python train.py --noise_aug=0.01 --input="log_mel" --win_length=400 --encoder_kernel_size=15 --eps=1e-08
Rows from expert 0 of block 3 of the audio encoder, named by matrix and row number. Rows with one number belong to one neuron. Each number is 128 + 24 x the weight over its row's rms, rounded and kept within 0 to 255. All counts start at 0. Numbers have three digits each. After the name is the row's rms in percent of the matrix's.
# up: expert up (encoder.blocks.3.mlp.up, 8x96x192), inputs 0-95
# down: expert down (encoder.blocks.3.mlp.down, 8x192x96, transposed), outputs 0-95
up.28 095:133105126129123151127138120133178114128169131133106146175154150115166126119165120123140120145102130144143102155100059148145081152093089148122110102125158116147108147143134129069154125155102140164159105112113149101060158152118106116104129104153121125111172113140115134121165094123144127133
down.28 098:128152123077132129117093142111121124093167131108139131127113108152143128120110078157147139114098163133162143064128123108111141115134092139099117139159130129116155091105091154119128155115134127110157120131096151129086126170121156163117147139132107132128119094129097136136115105115106176123
up.29 088:114130126118111099115134144104151109089090137103143156131114145106132098065114150148123143090111129133150151152127118147105089123072156134104085110161104116109095113152137141156124125084129132122110101139098132107121129127122087118107085113151096130179092097125136126125185080141096108134
down.29 108:099101164110098152082133135142102130139183135109123114083140137163110116128112120142166134171130092161126096107129144135110101125139079120153129087128155102122177139159143143120094117130122134110158130147105127154145135165169142102111115160102110118139147122143075125093140123104090117106
up.30 099:119142129099144138117094131153112084147144076104128124183111138142136150113146102117120125106108174123145122129116123091128113138134115126115143132118119121158143143126139118117136140109138133190151127134145183133119150150112130159083152114150108098095141118083140119111134153099128142151
down.30 099:122137104114124119136140120118153147115141171085157113138119120127146081090105101148151094202140129112113119093119107161096075097108117093130143085151107123152122140109102134126091113119119136084138093124122114117108112116125150133085137153150120165125062080174123124149128056151129101126
up.31 114:084109166115158112102094139138158124092127119186100113165106109090155128117111119123097071110125146116139155118096140094143161134126102096127125120134138120130139086078075115153117094140085122108128134107094129118127143105110077138147126114117135135134146108080126137111133160094125125097
down.31 085:098112129091163145125135117195164119147142113141174110073141114113138089112173102145125146142117142104117151133125121106119138108131168117137120153090175110138119125127102156130131110103086093123116165133119114125141141118164115181160130093111130128114083108154155138147142150130106121133
up.32 117:126162144140138120138101140111149163056135155121147125118148117150117181153101135102095111139107102106157105107139135125126126152166154127072112081128135095113116140164098105135089149102085106094134125135097168157104130149155118142100135097125103143115109102095135097132083139125131122136
down.32 110:146124150118149163134144129108131181096142148116103140103114099140171126125145107154121118122108111119133138079142133109099139105163182105185123141124144119108116091090187100162126135121095140142129144139142093131149149088145120127153151098112085166136154123116121108093100141104125145117
up.33 117:158131118148150132119122174145138154094119149149156127113122149097112122167112105086152078107154126122122147101136139111150144091090099079106132140180134144125131125091108124163122116150119146114115125127126145138159155158139155141169106135087072157116149114123126111126137126088114156158
down.33 108:113137113145114154093124076118127103157142137123113130147089146113118126130148150137161173086138123139140134128144093166123100109139132149108090129108106150112172115138126142131122125125116132167103091112126135127121118118130093152077159138175157082127108157109166150176155088161100081089
up.34 095:139122112125111116089139100139105154127144123112128121180094142105148147106114114085129196131132107110125078127084119157121085145122115154082117106111131093112106143122127120130114113118105116143109135129154135099114126143119141093118131132111142143163153102181154098094126107178120127111
down.34 100:134109145134154126128090130167138137111107165113163131095134141143123146117114116123177133114166149117117162161116143094114149131137150148139046127157111113174134118114164105085132161114129113138127127134105135148143066138135107092115115137131107128108137138146119135139102130114154156161
up.35 093:121142161134092118125111145131170116147126142140129139123129120126138125126113158085101125182100118085125166108092177097147092179109114107166120136135110123144131071100088096087118164158111118133149108129158127123153145125154091149132104082093155158103142146120160125085125132103103124100
down.35 097:144110109115091133123117145120140157134128093161102118153132126117139111109153148119115121158140190125090072146130100097190124117128121118108097118116158141096106161153158103118130145172158100153108147100115122137109134115097139124144108162143194087135159133153118114101148116174128153136
up.36 096:108091095121120115114124108129142081128132114085142129137119139095131131104112105096129173126112091119152095153112133168132098207129095103077102112105161144118131103137115127119160103093062119116119119154137102097119151142120116112101103139110117105134114118156139104123163097148106086125
down.36 102:184125157121144130114126126164141149100156120120142114167096110137127118094113159133176156158142136115142127129134156121136163137114121147152166115124134123166179096138128104066149151129055133111119134134110123146141098104122103121135098104102125109132146121169092127160132135093169141144
up.37 099:153149160119089054131090090148113136172143154132108089141089090114112148143065148128146124143131086145142146130152137107168166092154113099118127130127113142120129095120114122094143141157122110105154148140112128149157138161105106105157110136138130123144131155156129125106129147147126128145
down.37 092:124133134133121148145175101137196140100126119105119105128096139102145117149149111156074099145125114134088095161154105142129128138100124121139136096152118142118087162181144127185163134115104112100085111117142126137129128095140123152119113130107097153118103142127140166162162084139113098106
up.38 102:130126114121145152098100153141158085112134118124073141139111116098105124110129125086095150151103155112111112117132114142129111124124077075133100104123145100099144161088100134156099121165096149108122097099121132100144113123111098138118140089105152148141105097148148121120113122109142153123
down.38 095:100131119166143105146157111096170161107128125108125155121171152148118101166170090119106131131148124130103120154130107139145117128133152132135104111120168142133115166138148098151156119177152128124116111133108137122151156107156152136129122102133135144095138131136157134174140096159123142077
up.39 088:125119114105158127102161127099158168118140115179101154146136150173154116152141152090132100124222130125130062128101124119150099128112107147150100130101128135152111155108127105094135086140131136130121174098148104108093133132120157112093159108170104123111197122117136128120133149096135087114
down.39 094:141154124150135148151108126059149119114106090123172135147142143149135114112109129141188085092076190121125151108086131113139165131140129116112131145162120145132124105114087145188127103120129167121110072117100110147120103122137140152115122117151094114102090129109094119124143119102091116156
up.40 089:102088129102113104151119120114151112127106128124138155110131121109145146091148121137116114123109122121118139124091129154140167082099147103127106129125136115086131056127153161122136098121150124095138159101092161079099151170116131139127152111122124139109115107127148154153112094128098171105
down.40 096:153106125108129130157110129120140129164125141139125115148100169095106118156137172122169158171101112153131112046094110098086110150122082135160099165134179150141112123137089129142191147149116154118097123118105143134114118131118087132086164147122149139125113145163088125128115112129165078143
up.41 096:127119135134140104125094155088105111137154118129160134133129072139116090123134146112097155134128118136147152154173101166132150079116164139182077147139130122136129059198147133151142107140139147145172101133130084124111115123120104134128125125153134141109138172098164143117144148110071126094
down.41 094:179130133121128139134141168150210127174128137157111117157162183143133135128146122117140142149075145131144131111125131072111116181159125150150119093133125190138155125125079090158139156153109124129127096147118146122124132160111121103106141130093170155130173127100106110116095132102122105146
up.42 097:123113095122121109149159178157130139141135147155113130124149138149122107123167135172107066158201162144082110126138131110161167098131126116173113126151128122132149189105161117105146089140142188157163124091132084158129126143141116130133168133128148115116138113109073160138126099119107177122
down.42 093:134158089106139147151122183125131091108133088111130102137108107111140109115147102114138103100114114078133145144099137122094107152137109125091131153146098122139128074114151147118102134110124113102113157162069161149149127135119127122128105146113097124139162105131098141139141138121122130131
up.43 108:135145112119134123113118112136144059124164086113127097153119107155143126131141101105114142117112095151128103131102125130138044135109123117112124135116134127145144108173115122096172119137125148137152132119116158127133119134100105128116126137172149100122150105092122136125190104139109159107
down.43 109:189092112131106134119127136145104149141125139121142136131129120120128121141114112133201087108160120151151098051112146118100137092131123122121129121155098148102132118081111160151119126128093170119166089123093179127146135152088177126104125126093105168178146083116117169179109108103109131110
up.44 103:067128135093157113109093124123179158153106120170077106126129108108159117103116119177094111130140142157121143096131112106144129140139145155138097088134086084145185088117115112123087118098108170159102120091181118108132128089173089135168148111148119115147119159103187127125085147100126164132
down.44 089:144141091173126128159107121170152106124121159140153074141125165105123099128089166100096121176144133146093148118149132127159162135112095068123121105100137135131157162132128097141149116143106132112133129131096118129153131155126155080142123090105124134149134117087107083128111093130118136144
up.45 104:112141177117164115113118159101105161142110142128103125104120070141106150110164109072138148123104134141167126142138137112144170142125152096128127146141149125118135112160118126148118142137132145113132134138126146138118169150138137128101127134140086108098187127119191124131132114109127145163
down.45 103:056134151155144102143143146124144159125129128176139104141110098103158124148117098114121138121099119134119117106109108132125135165166132112108155091103107118139137141144123129158125102189140153123159137139114158120125144098160175177145177066112110157155137105140118144113080108116107114140
up.46 092:145091100136116123092125110112140120155187140128129157175134154102126112096155120126145149120104117134148089105105133120149125115121103145089121078088134101159112160132116083090160146097136144176102109136127123096118127125144102150088131094128170091155133147115128134151161124133099118110
down.46 091:123153137138173156106115116139122109126139153104157132124101152129141081099077108080160106120112183130135134088147113132137087104088129122112111134095125169130108111096117159139131150120148149124134095130118097138109140102113153137152118112125154153139110118148125173138147128146112160139
up.47 097:117133126152102114146115104193118155160136125119140151122138162127113127129104100145105156172162119138133150118079168137107137109164109137138145165112130159106128145093138117094163175141104126090177160155109125153153126116134133151168116135099173156136131171165091158120107114139117115128
down.47 103:131118099120164110087141109141137155120124146159113162118115148153160146116146145122117129136102119094163156132163104138116126206138148132107128106199108117124096153121135094111113104099172120119116115144145147110169146097108099112149093107128125157145125123109118132134104191122130125128
up.48 097:160083156127141153136133117125126142093106154139114118117138105111144124135119116104110106081067113152121173095094181104138146141160112091118159099147156110140108089106127129148095121124094127117143173140127087122106173148127135159169180133126099185101103139113156084144172127111135140137
down.48 105:123143094083126147105136128119160139151146121140095135112131119121108061142138151119088137095126121133123129139129088145095122092090115134118141130135096142132125157097119170104107119106125184136075100137121100103114107094077133098126137189148150130139144110100099185143105084153158135114
up.49 111:144114093148122131115140152150138123076160142131147113163114136119167115112139152118145133120115150142138100161124093141141061133107124149103117087076141122126145153120089134109128104138145151131110121131154117106093168118145133112109095106138122104138119115124169123137206077128099117115
down.49 099:121122166101134115119153193123115105134117151149155145134103118123179126097097116150182136089117131122129161080175124126116166118126132117122114117125110152133096067112095143105117115121132131091175136146152142149121118170147124103161132175109107150066102121144097109124108117110139142142
up.50 123:132161169121123135110108145110124054108131124105105155124133137126149150131157088075130149143092140137175133134127134112089146118136112105087146119141133127101140135119120102142085171159120125135130176136121162124136088139117129140101116129089134085123097096156113127127165121140126111128
down.50 096:108164070144102107137116180111098118102148115115126119114111142126147074106153149117120116129168139089121108119198117126134114105162138128121102106110155130148107172142123097115109103148141141112134079136082109144124094167111163114124139129119148141191114121158099137107094151117106131116
up.51 104:128148148146134112126141138106157147118077168156127129134133143113117136102090107114124070108147131125115138115101150111143130138131118086141160104169125140156153144085116168137108108095108121148119137113154112140124153114148117131162163123098097164106108132140128139144129134079149161120
down.51 101:139122105165133117142110107124130090152135073121085137119130102105142081132119133144136156078150139163121097063156119167175093101111085145110096140182093186132139149120104132136129138145157160113111089101124117098135114086097131120152155146161081109139130122134138150133156088126137078078
up.52 111:141130115149146126123104162149142161144116152121091129144154121147109104144132179123110153142129119085141096155142135142130107156173158103099149107152130106076084165157159136138137135170122105143109132202156149124165119128130129110105098107125171151165164106112136126131069138144128103158
down.52 100:120147133128108162132152147123133148093086140075112118136154142094089115116104106101088087102137120110155113109139119117091154164144139092104110088147139144151120106090142118131121140097092153130134122117152121125131150144100099200166108090136109170128115107151140122117118100147083127139
up.53 094:106098131140161135133111154073136139172156141155099162141106144138185082085107105137125143065143110122129103102123142122155127146110125124115133093143119178166172134119110103134123103148137101140133075118140117108085114103082152143142130104139062133110144109095150135122146127114123110122
down.53 102:152130144120110130123165106132081098110128086125102161163131187144166124101119128106168144133105149141151092112146111111108124112113135146108136143178098188166144144103146167110139154130124136122093108132184168134125113111083148147122099157137119153126115153135140115137135116127148122191
up.54 097:168121108126163136112121115111108166142173127102137111135158118130132110127175129111127168113125112135134125102142138133110148180125165116141114068144119141157146125168075089129139143090114125163092115157165102112144152107135120147077102134153073078139152098091118123140167098135130098108
down.54 095:117154162148094129143153122135141155097131105115121137141141148053167142117101080165109103097162119129092136121104152117137125088135126134127116160116122119111156105122151159118080107122088127139150132138184147147086123129168154140163151171105101161166118134162113161102140133098150132129
up.55 096:151128124125108134137119117168128151152086176125157102057166126127137132138104135139112103147142118133127143137112164098151141123152113152137135125145114114194141093138111125117136125144123125096143130149122074135112149131113137149133161136158092148093125134105122130134060101121124118115
down.55 101:146113113130148144153159105116108097160169106138094167128099118115132127096140150109105120124084119135158174119129086180155111092166123140093151095111146115088110151154164134184088142089122142182083108131138125104147154131110114154095132107148144117136124164117125138113149121167110114104
up.56 097:062117110109132138118116165142154122113119110121124096151132140106124178125122094095118089102068153152152141145086114149102123124113110149119158088110128152134122109126143139152118147116161137147150136096110148136090156143158118160153167087131127133106064130102107085120148102137129115130
down.56 091:143151151166134103116145089140139116132161153093095187127093069134098131115112105131176128091182069147141114113087154160100136125108146117086144148155131097072119129116125152173123125113135104114136088130125119137138101132094166106097154108097132118149098079129120130145132166131096151132
up.57 106:149129093134109132121108099105121130134103137088133109139138108056156148147095131165100109148124121134097095113114094102112109106128146130092173079126145095146161129130132131123130178144107144133131117106164131116096132113151148165134149106111090131165134092118076149110136108130124106102
down.57 095:136119096137124110103166104129111087106114104114136094148089118167139096080143149126149126130110140139172096126108108126096123114093151139106150143117138148141112181149191114088121131156157136148169140161134150151128174130097135118109139147144136105165111117144089087144138166122150133104
up.58 111:141134132161136127160151155166114165093076167131137160080140100130136179137110131124111125131107100113142112127137131106146142179188161124099152107145140133122099092129125136127090128093107085110129171160117129148119127153146118113152178124133078134104154117104130145118105144107142103181
down.58 109:107145127123143124102104117109154111111152149114126133128067085104130134165157122126092103123135112113121145151130127161116115113153148117130152076166144101150123103128147126140120121153117134151109139130144150096144141106155089170111160112108115126159157147149154130141141112209110142118
up.59 093:130106146117141080116119116122127157165111172133116122138088079108121134112123135094150172107121087105154127110118179147139107159170138125130113141166118137116171131117081128097103076118105137109152137142144127111180136153076145121160137143095168138082167126149140089111091139124126106137
down.59 104:101152145171163119146125074123135121118152151137116117135111157118135106096105127171124102113113134115121123125122110089155082128127142137114095087197082150114158132141167140113081129134152120107093068110109122126135139124135148153122133162136101101179134155145101139161143125165151101155
up.60 090:107098154115138102143117097129093119148115122139142077131137171078104150134112125125102123126107121137133117108116113143136137121164094101142137141140137105155163129097089115099171116135119125119174120107132087106167143165097116102145091132147141124127120135128121108125068142108104129085
down.60 086:145110080199118132095122127123154102119151162105090110119126092131146153092135077085133098119145175076158124109125131137109136111098165145112151064159111131106152107151112092160141102107145113176121114131110123131093098141124110126149107127142102141140102097117143168105105081148130123118
up.61 091:124136093101141044119092134114103122133141098093121130146098112101105119053109116123128165102140087141164115125137131162101111136176127105095141155093146140129095119109135131124180154155084110097156120148157130145138132141092140099126104111104165144181153105131119099096129080173129113121
down.61 103:137150141126144123132139133174142127106101121145174111123092136162155132138152149109121141137171132118159192160130156121158114103116130142165161152127118076119129119160133102141146151136135115124129146147157148102153127123117114108147125120180129107136139123156106145118090136113141167128
up.62 092:131094098125149152150136097154131123135163151171104118146142151135135086099138161133140106124189137136092125121117144179156122123134083157131110143131119121130162149108138125077134062166140156180155137098174141096122106151141150118105190143153101136140126122129090143102114088107137138111
down.62 097:136186124130106104110110119079101113095135140130144139159076166123197105106115105142152143075148150161127109098132082122082100166146178166106111116141114160133141137137106150153155167124122156136143104155137132142125105150148164119144142149164109085125124104127148143113142117120113125139
up.63 105:105124168121130100129128136137118160101109160125125125113159120073153115153108135147125086098111143139128117125118175137163119180153137126103134127102163108110107089138103144134148109115137133111120164120085158124156158138109173132131191114090085183121144120086091152109083147096115103140
down.63 101:057125129113133129119097112152153136154161128163128118126126089148107130136135133106108131101085131112147120107143111195147142186136153113137113096126095113131163093139114121117129109092137110171118103148100130088144118119124152126109125090109079159128153120120111153101139090181091113088
up.64 114:138141149141142136121140148139121158069095180144115133085157124115139172136123138132127127138122129150172113093133129130169137178149162129095132120103134109082116110134134116128085151109093105125120169130118152144120134137144140119119151139113049105140128117101148106139104143097118111165
down.64 110:127125139153119168130141128142156128146112122144087131110133067054126148174145136116094116094105131113116107112113112155103125145152141122120145116099139132155136058109140121144120090145103157138096118146119117125118155110146112152106168118127098127143133130122129132091140122162111162098
up.65 086:155122129171143108127138133119122100144114153095160118077128086124095165123133084132113151126119134126125098081139136140136114146141143104111157114102145103147107132102122121140151175113136155087154102144133110130134161160113111060109107135081144136141109116116136113106081134106117103157
down.65 091:138179106148155114136137115165151168076127104127125122136107109147084107143136147117157148149155098106147171122131143154100111128158146133127123137124129121125101140118146115134106143155155122141121137152084131105158135123116119123119105105095172124136111111129155136041127150163135110170
up.66 088:135102155111155123106066151112120119142142132175126137170092120136161149079145088091113103065147122125108158117088170132164173184136111111113172114169110122140146108091125141137081117103102152137121120132159114128146151107122122157175135112106131160095117129147124102107114127119135138126
down.66 087:112084118152120128167113103112138114100110112103093136175127142145094101149140128153206112098120148141125102153114085112140129105102169101113106139116087159115117155148093124137167124137131108106105092114140138138125107089140148133142136168172112108121080121116104129135121151148118119117
up.67 121:160126076127134131128134134119113139112110115100134158115108097134102117158152128107116090127124115123143129161160088134157127103099128131103090150100147144117084154104119124120125108153158076146145154173124096122129123139121134118132134125133153117081124120118118140100129175079092115102
down.67 118:123126130100133087119097148154145138104145145145138097085170110111117135128104120107099160124118110114099118126152111110127129147166138127110105128131121106106141128152058086129198125108099089104110127134093101092119145183139089140155085118117131145121095187110125139122119153120090141132
up.68 087:124144124114073108100143142117100122162142089074130124184140132139147142125112110108130182103070124130160124102125154110097099149152117127131150150098074133169144112112136098124144114127111092117134160132139123114164109142113113083137117103113120125152154134144145110117149143136148142132
down.68 090:102123111147079104124149109146128116132121164134074113149110147138157091105146127136157151158138115110116123132116129080141143118102109189165091101128126125132140161133123118116121113113058152131115106134153135124149117144115121088143123144131146149139112110187108114165124136137146109140
up.69 080:131107111135133144113143108119160083159076152131120149118089142109165096112114090129138157154160142143147123124088094118153127150148097114144120149128130176142140128107128122109100064122086102111095127124150133061151153118106161115112160101132112144106093114126160137099118106116122150137
down.69 090:172135111125117131116117121108120148132172111136170114173130128131093091065079099104147115119084095170153076111104129157124135146121137157081104100130071130096128180141107101116123146128117177125092090116136149128140139090131075130112114161159129123152095163109136114129104129149135111141
up.70 093:144129111098113158133130144135141135168146139118128127101119163114126113157144145139125106190148171151123131112106097118130117094111105130143110129108129137149149148092152139141139066137175123125139157138106127120130156164159176143150145099129143100105136163122106164101150117110123159092
down.70 083:153123129128105129099123106118093129132129125163112075153114145084118124110116141119144108107133143117141154101105107092080102151135106112139130142153083143120152134106119133157112129116123066149164144117098124115160159172092104109098146129130145153102125135133122095139106126096154130111
up.71 102:143136115104117122097121146110119081048094086101166145135130093154090129116148109107132074106123102121125137135150131131150105081132135130091141136100118115150132130122113130137104121115120106080130168124156123113131123162105126144118067121125134126109066103123108116105107116106124094125
down.71 105:173120172144136140142151106125116111141112129099118137077121111166114132135174150119199137135150087112139134127151182167124145149153151097122132112118113135103079125137133137108116149098116102107167119120129099098150138164134093134112128129129154158117104126124137117151083147137099086137
up.72 101:120094179128159140121130132151127131117096172134147129079122037081132149140126107107122142145103124109139106113146162141157154138161160101122107129155139103132138082119124145126104099096117122096107123138119144122144117153115109138134161154094099125085102091074158125134089180103140113127
down.72 101:110125147099155142097070115143185141134152130131090158167104129104118149146167137093128123103101107133140115128104110163108103175097133130124132082145151081144104113115142133152123132120167167130091120171116142105109156126154156179101123119107098104142134133138143134183134152155149114092
up.73 089:150133123140121125148135112120126132116074166128146153126143148158126148155109148125134117126172119129070145109124166108163135109135106132137109150140088096153153146100131119092123143135090137127106128118119148161121128149187187135149131092115119157096110157177119152114141133127146150153
down.73 104:149134114105166128082131097132089120133141134138067148135095137115092098132112179096123165110131117155152123112147119169117116174132139131107116122153122180101133110149141095135100132108138120136086067128179128096090147136125090139114098144143188138098120138102134099136174118100144127131
up.74 109:131132078138146130094127129147130155159154137126146178156093175101142131112101112104144152165105125129152102152123094170127088174117124142119107065093148118122133142132138128106141069161114100123106102134139115105125138152124119115095114145139125104136146100132182104129172102136116121107
down.74 105:145123141121111093112084175139109134131134146140126116130121089114142100124123094144157115116142119134109139107176167100122159121143145116128115154159114147137153104154089131157124136100121152093157135101114131172133092153094136098136124125070097125093110072141107135115124132097127126142
up.75 110:129124136131152142107120135105139121098106081094140142126115126131169102105176095143138125141107112126142092159116085175135063125096143136097107129086138113093115138143108141132153113147145148096142116106131105110097145140131117102064117134147128097150153118130140124126182111143115107107
down.75 113:141136151111129114099124137169110113125114129143159123122139125133160141119108115106163091092141133132101150097147170134152175101130095129160148140116143166123143118124096129165131118145084127111158155127163149185149086181119132079174143148062116137087178083139101082122110132107114126139
up.76 098:149068110113185144160159125114136117116112114115117127157139164111160111088134114119139136137133123146157125128084115109145094122154119136110122113122127124149140129133111130117098113127111117166148147095140123118104161159171180159063175117142094121100132097107118109116175097112114115121
down.76 106:123130119125103105141142111148132094096158123113113131125083111171134105121106115119192090106123095138126162114133151111119111090123148120123108177101124146129122095103111173144109138132094127089118100153116128179111105114108169114142087170151120112129122097133112080138123117110135096156
up.77 099:131124140102115118122163105143127140110100174155140127111147164103136143111102135130113083155158135125128152097098160124162174104138083109156087125143154142114129134093092130146101093148122152137095145114152106139131176125168190156126174136104116176117115100113119121151121113103125144153
down.77 094:157097117138096111135125119139134100121180109128105114116108114120117088128109112130161149130108149130154098150129084166098087133114112133077116150160079179092130116117108165137146136081082133125131092100122139127161113082103126142131104108152135106120151141107134164157135126112108144164
up.78 104:159121133122128096143177142118109151112103131145142129103152131095114110110078131114150102128163121122133120121137175089185151148123118114139127124185128117152146125101090117128139120160112127107117158093149125138129121156169150130149164143106050141063109160108134153135130113118133154138
down.78 106:096137126121128129131154134073091099131142097123097157135055150134141087147128142104137111120122077142161105091112166161095139110163123144122144111161071165165172110122122162097147107139078168156087087133167135154125144090109141143101113110150113111120147162146158130161136105110139122101
up.79 103:102095123118096106142130117110134165174118146111100139136151132124154138082071124147117165124123150154113159096080191110129117130113097126098117085093108068121142093127149150130137109097149158135182120109138102147127161156137129137162162135143106117137137107111157109105120156135120141083
down.79 097:119101078149138072166141137137185135180125115132123094138115089117090163144144140121070177089137159091103117149136131164131093149111117151140134136111107124117152154129111091100197143132177135102132104165102109095136113143096082116132112132135134117117125114126117161148127140138119136135
up.80 103:140120130125131151117132085110159125116144136095141165168114132089160129097086124111139175107129123120160117153106099151137120154132131119109121110099171171122142128147121141114141081130142137127142116139134101108103156146136112079108091121129088097139166112143154104121142134151110121096
down.80 095:070140167143132116135143150153137113113143142140171139082129144140146132115105139118140134116171117141116129099184135104132120103106093109144130146117083135159143158150121150139155150135131128135145136150090146178116100128081107093130115177114119143144136093152126154108116126122162129169
up.81 085:131113153129106111100118110127119122136115115109140135166082092118108139095102120143112126133113104125084186152108147099151146113136132134143082141127123123135105105104138127138127122147146132087146127137091112082136110163135095105133061117099177140102100131162097109087112148141135100116
down.81 098:149138154091154122135156171165126186117156135147143112124083167146121145130163118103151154160128111148155104146139079143186150128100124134169125189132129146168088129171101127113130166126107124134143111129100135105140105118085135135109135186149142127131130166110169137094125138102156091155
up.82 085:116133141146110113132141111136124107202105107141121133167133106084130094149089116132138169099116087137111151126130204117193120131112122107119110147136113130146123135152113149125156124136150124117142120126184113065109118108126144139185136094101124129106150153139095128118151117132135087133
down.82 092:104167177143140143139175118091119140140158114126144110159109125111135146104131124146169173131141143163137112166154125116156162126123076151149148143158128153151152143145110138122109139127102150145108093099124083095159144108119140124098150170173139118122140103113163106181098168091142110174
up.83 100:148119144070179141126082113143109107130156097128115099144116098125126107128131134138109072110094115126144154112147149118108143089113147124177138140129146119101122097142146092140122103136126124157120108133107129112140135098149111146157150129114120120111121169074123118128132175079143121098
down.83 101:092128088173104128143122127106179137090121082098129147124141174096114127118127134124106147136127161139156120160120104085145117161130128109069140133134150152108112150138129126171153134147134121097133160161149128132098149128099162127127134091083113151138108115145137111141163137154115142142
up.84 088:136076138111144149095136114124135140127142142159112086100136124133139147149149145104150142073134122118143187074116154094159148107122166115145178128168125137161113093161071107158154148125129125142129126161131082159147105111131124167130124132121082176143113166081129144127099162146170081132
down.84 092:162159086128106135134161110065181103148106123108135162136139126163153119134057116153093133170119114140150162125167121131109107117113071122134117137134122134127099082101132144127082115149158141165084134102155074126132150143113120138144118126139122142180111161182153134137136151152119122119
up.85 101:139094109119173148138099110106142136085083131139091122119144124146122112105128141092112088141187149103104142105126136151168137123117077110149091122093076103159142132075137091133104076076135093118109101133084095079121096110154119139114120114137126126112139141107122140112103150096068128103
down.85 084:139111088143163120147152154115125151112084122104142094136164141106104130116090144106158165140148174100108105163136125136160129114144168113139134133168113118107103184127162096116121162108159177136105159148130151115155147120123130111173114111117098129131139164103162136091134154116126116175
up.86 086:136133127122117116147091099107147120127110122130140099142138131126104098159120154102125082146145131107119144148167131181149109093106128120154108130081135140122089094105122132152140072125186132123130134131149106119133097117142096153146125155159185136105096163179141154136109132125137120099
down.86 096:143112103090125134130143145132134135171134121144124148117168143147124129132180126115112118132123112122126158106165128146146133131108083144118117143145111140097117103162050073142139146140159101095151116135085109110112162149132131121103115109107142110093166123088099114093138146100152103093
up.87 090:123112131141177112113108128112115103095159133118147101156163123141126105115143160119158110065100109125140157114091132150097137078128149125143109130176111121107097097139147134168088127103103143125113122157122074135101113119133080145118126111107087129089042113091139117142139105099150116092
down.87 099:153093134118110160102139126096115151126124101111180124111109141143130092128105151182139127160148067159135138074117119182141112104091097113137080166139122145109158189118108149112065152083107138088115121093148129144128142111109143155136106155103136105141130110118145154123118142164129095142
up.88 101:126096134166150134118147120111123147074071161090147134141111158057133143077089167133128093151171136124148122123143166108144158106145120117125119093158148134119151124078131119131084088143155141134114150121115122134127182138134159145164168150101112160102139142159145128117177114096147119145
down.88 097:113115110123108145107105121117095114132151097157123111119126147095092120116157111152164118112140116147118095110124099155103093112137062129071102150172095138175172110165106149118122138129087112141152073111144123159072101156078142129145145186102088098123146112134128143164130108149155145130
up.89 099:147125090110135186114126128101097121125167092119143144152112111142160100120167127109140101127116102155158117150152102142113108087120109127100102127081137141123132136124128121113128093153146093139135140133168113140119112153125121142085134142158102093107130113108120095124174113116126099136
down.89 102:148134149135128071118130155083169093124103124116129120099154123109111150127123105111234135089148108093115129093138159110150147079131143117143113148119127091112079099092111111196113115109112102079135090128142120136136136131117148110135127112131131116070102096139101149113081083123112113123
up.90 096:153111145105183120089100114139121100122139108107120147145121120126147138066092106077117147138078100101179095133136130120133090171164121132075129104111126117128108151102116144119149145126070094120153135128137113101134137137089123126124105122131130130151163119133164067118165097146118100129
down.90 096:143114145158114112152146142138107138087103136102149129149118104096140144129164135087150070149149130106166152139136147089141154124123145144171114115144103150144145117125142164148140104112094163097136122096136162126149090106141167094170098177080118100094132139150106140099114109107141073151
up.91 113:121155170088142123129115179139134083122135136140133125127148131165142181118088104098116159070105152140140124121087149095046154126160103120114151150142131129116148126153122119141092148103122163152130162138113161122141086131108124148123116121118131124132106084154110099127163097177132157157
down.91 106:131119101121137069124121146144105164117115176097114128145110128128066132122127111113103140137162143070089147123157158110132121147086176142109124143080147102120083152109123110088144158140123112111146110139117120126141117136104156080165116049106138134147118093162149142101107144125095115113
up.92 098:173144110127127103102121109184133107125108122142124114131172138159127152152112130101130143143144094134147100166134126107153170152190159147075141132145129145094130144116116115113104110134120086115125166130168107161131138162190136097140076138120087126100145141125082105124102086126118101111
down.92 098:095151140145143135139168078116139123098122134106104136138074118152156130129131106112119126145079105090156138138107130156143145128159166099135133130098118117143154105103163099144092093116096101093114099133146126134135154120125127198078116149143109140100098131140133124159113112117120086128
up.93 093:121110138121126121113120115119067060159131092135124124116150125112154103112135130137122157102126117139118136115130108111163096143151096132136149154141162117129135160146107097102136132133100145120106118104152088099104092100107145137050145129130086100153145109106130144113134133141099105114
down.93 098:097113115136122167146152126116140104175159114125096143127113161140108131125102101125167157130096111126119113114132132102118166158118113170136119138148140086130154173100108142123085101176145124163124097100131121116104139136131118152107147159104129147150100155162088101175148175138169130134
up.94 100:105141110120130118160127110155100137130128130108105143142097151154133171133098094151125153083112099126126129095087134149098150115147112143099133115123146125135107136104126111103133148155138164124123086164135111107123126161122131101141147101141165079140152145171133121134113108168106176141
down.94 113:098162127124126092132133110147151126149133168136166133121104144092144175090127101162070165137157088142123128150137122141118136143107133150138129121092141103145128148175119128115143164081159133127180123156097124111121119164109116115175103147116137161166127115174138153110110119100162116150
up.95 093:114095147117128101109140159120149094090109152121152135147125153108159138113135109133109119130089140099132064123082114141133098162100092109098109149156150095139134121148159132101137088126120134134119149101095114104076131146121144153108122125156189119147120139131142134143136130127108120103
down.95 099:170099172109095085130091136160146086155125110112099101138154125157094107107099129131205132115112182180104121131110142134115103090151148123089066138109150123144099132138090147154117134140133133116128151104084141165140104131129105101107163144130094130132136089142087076144102127162149143129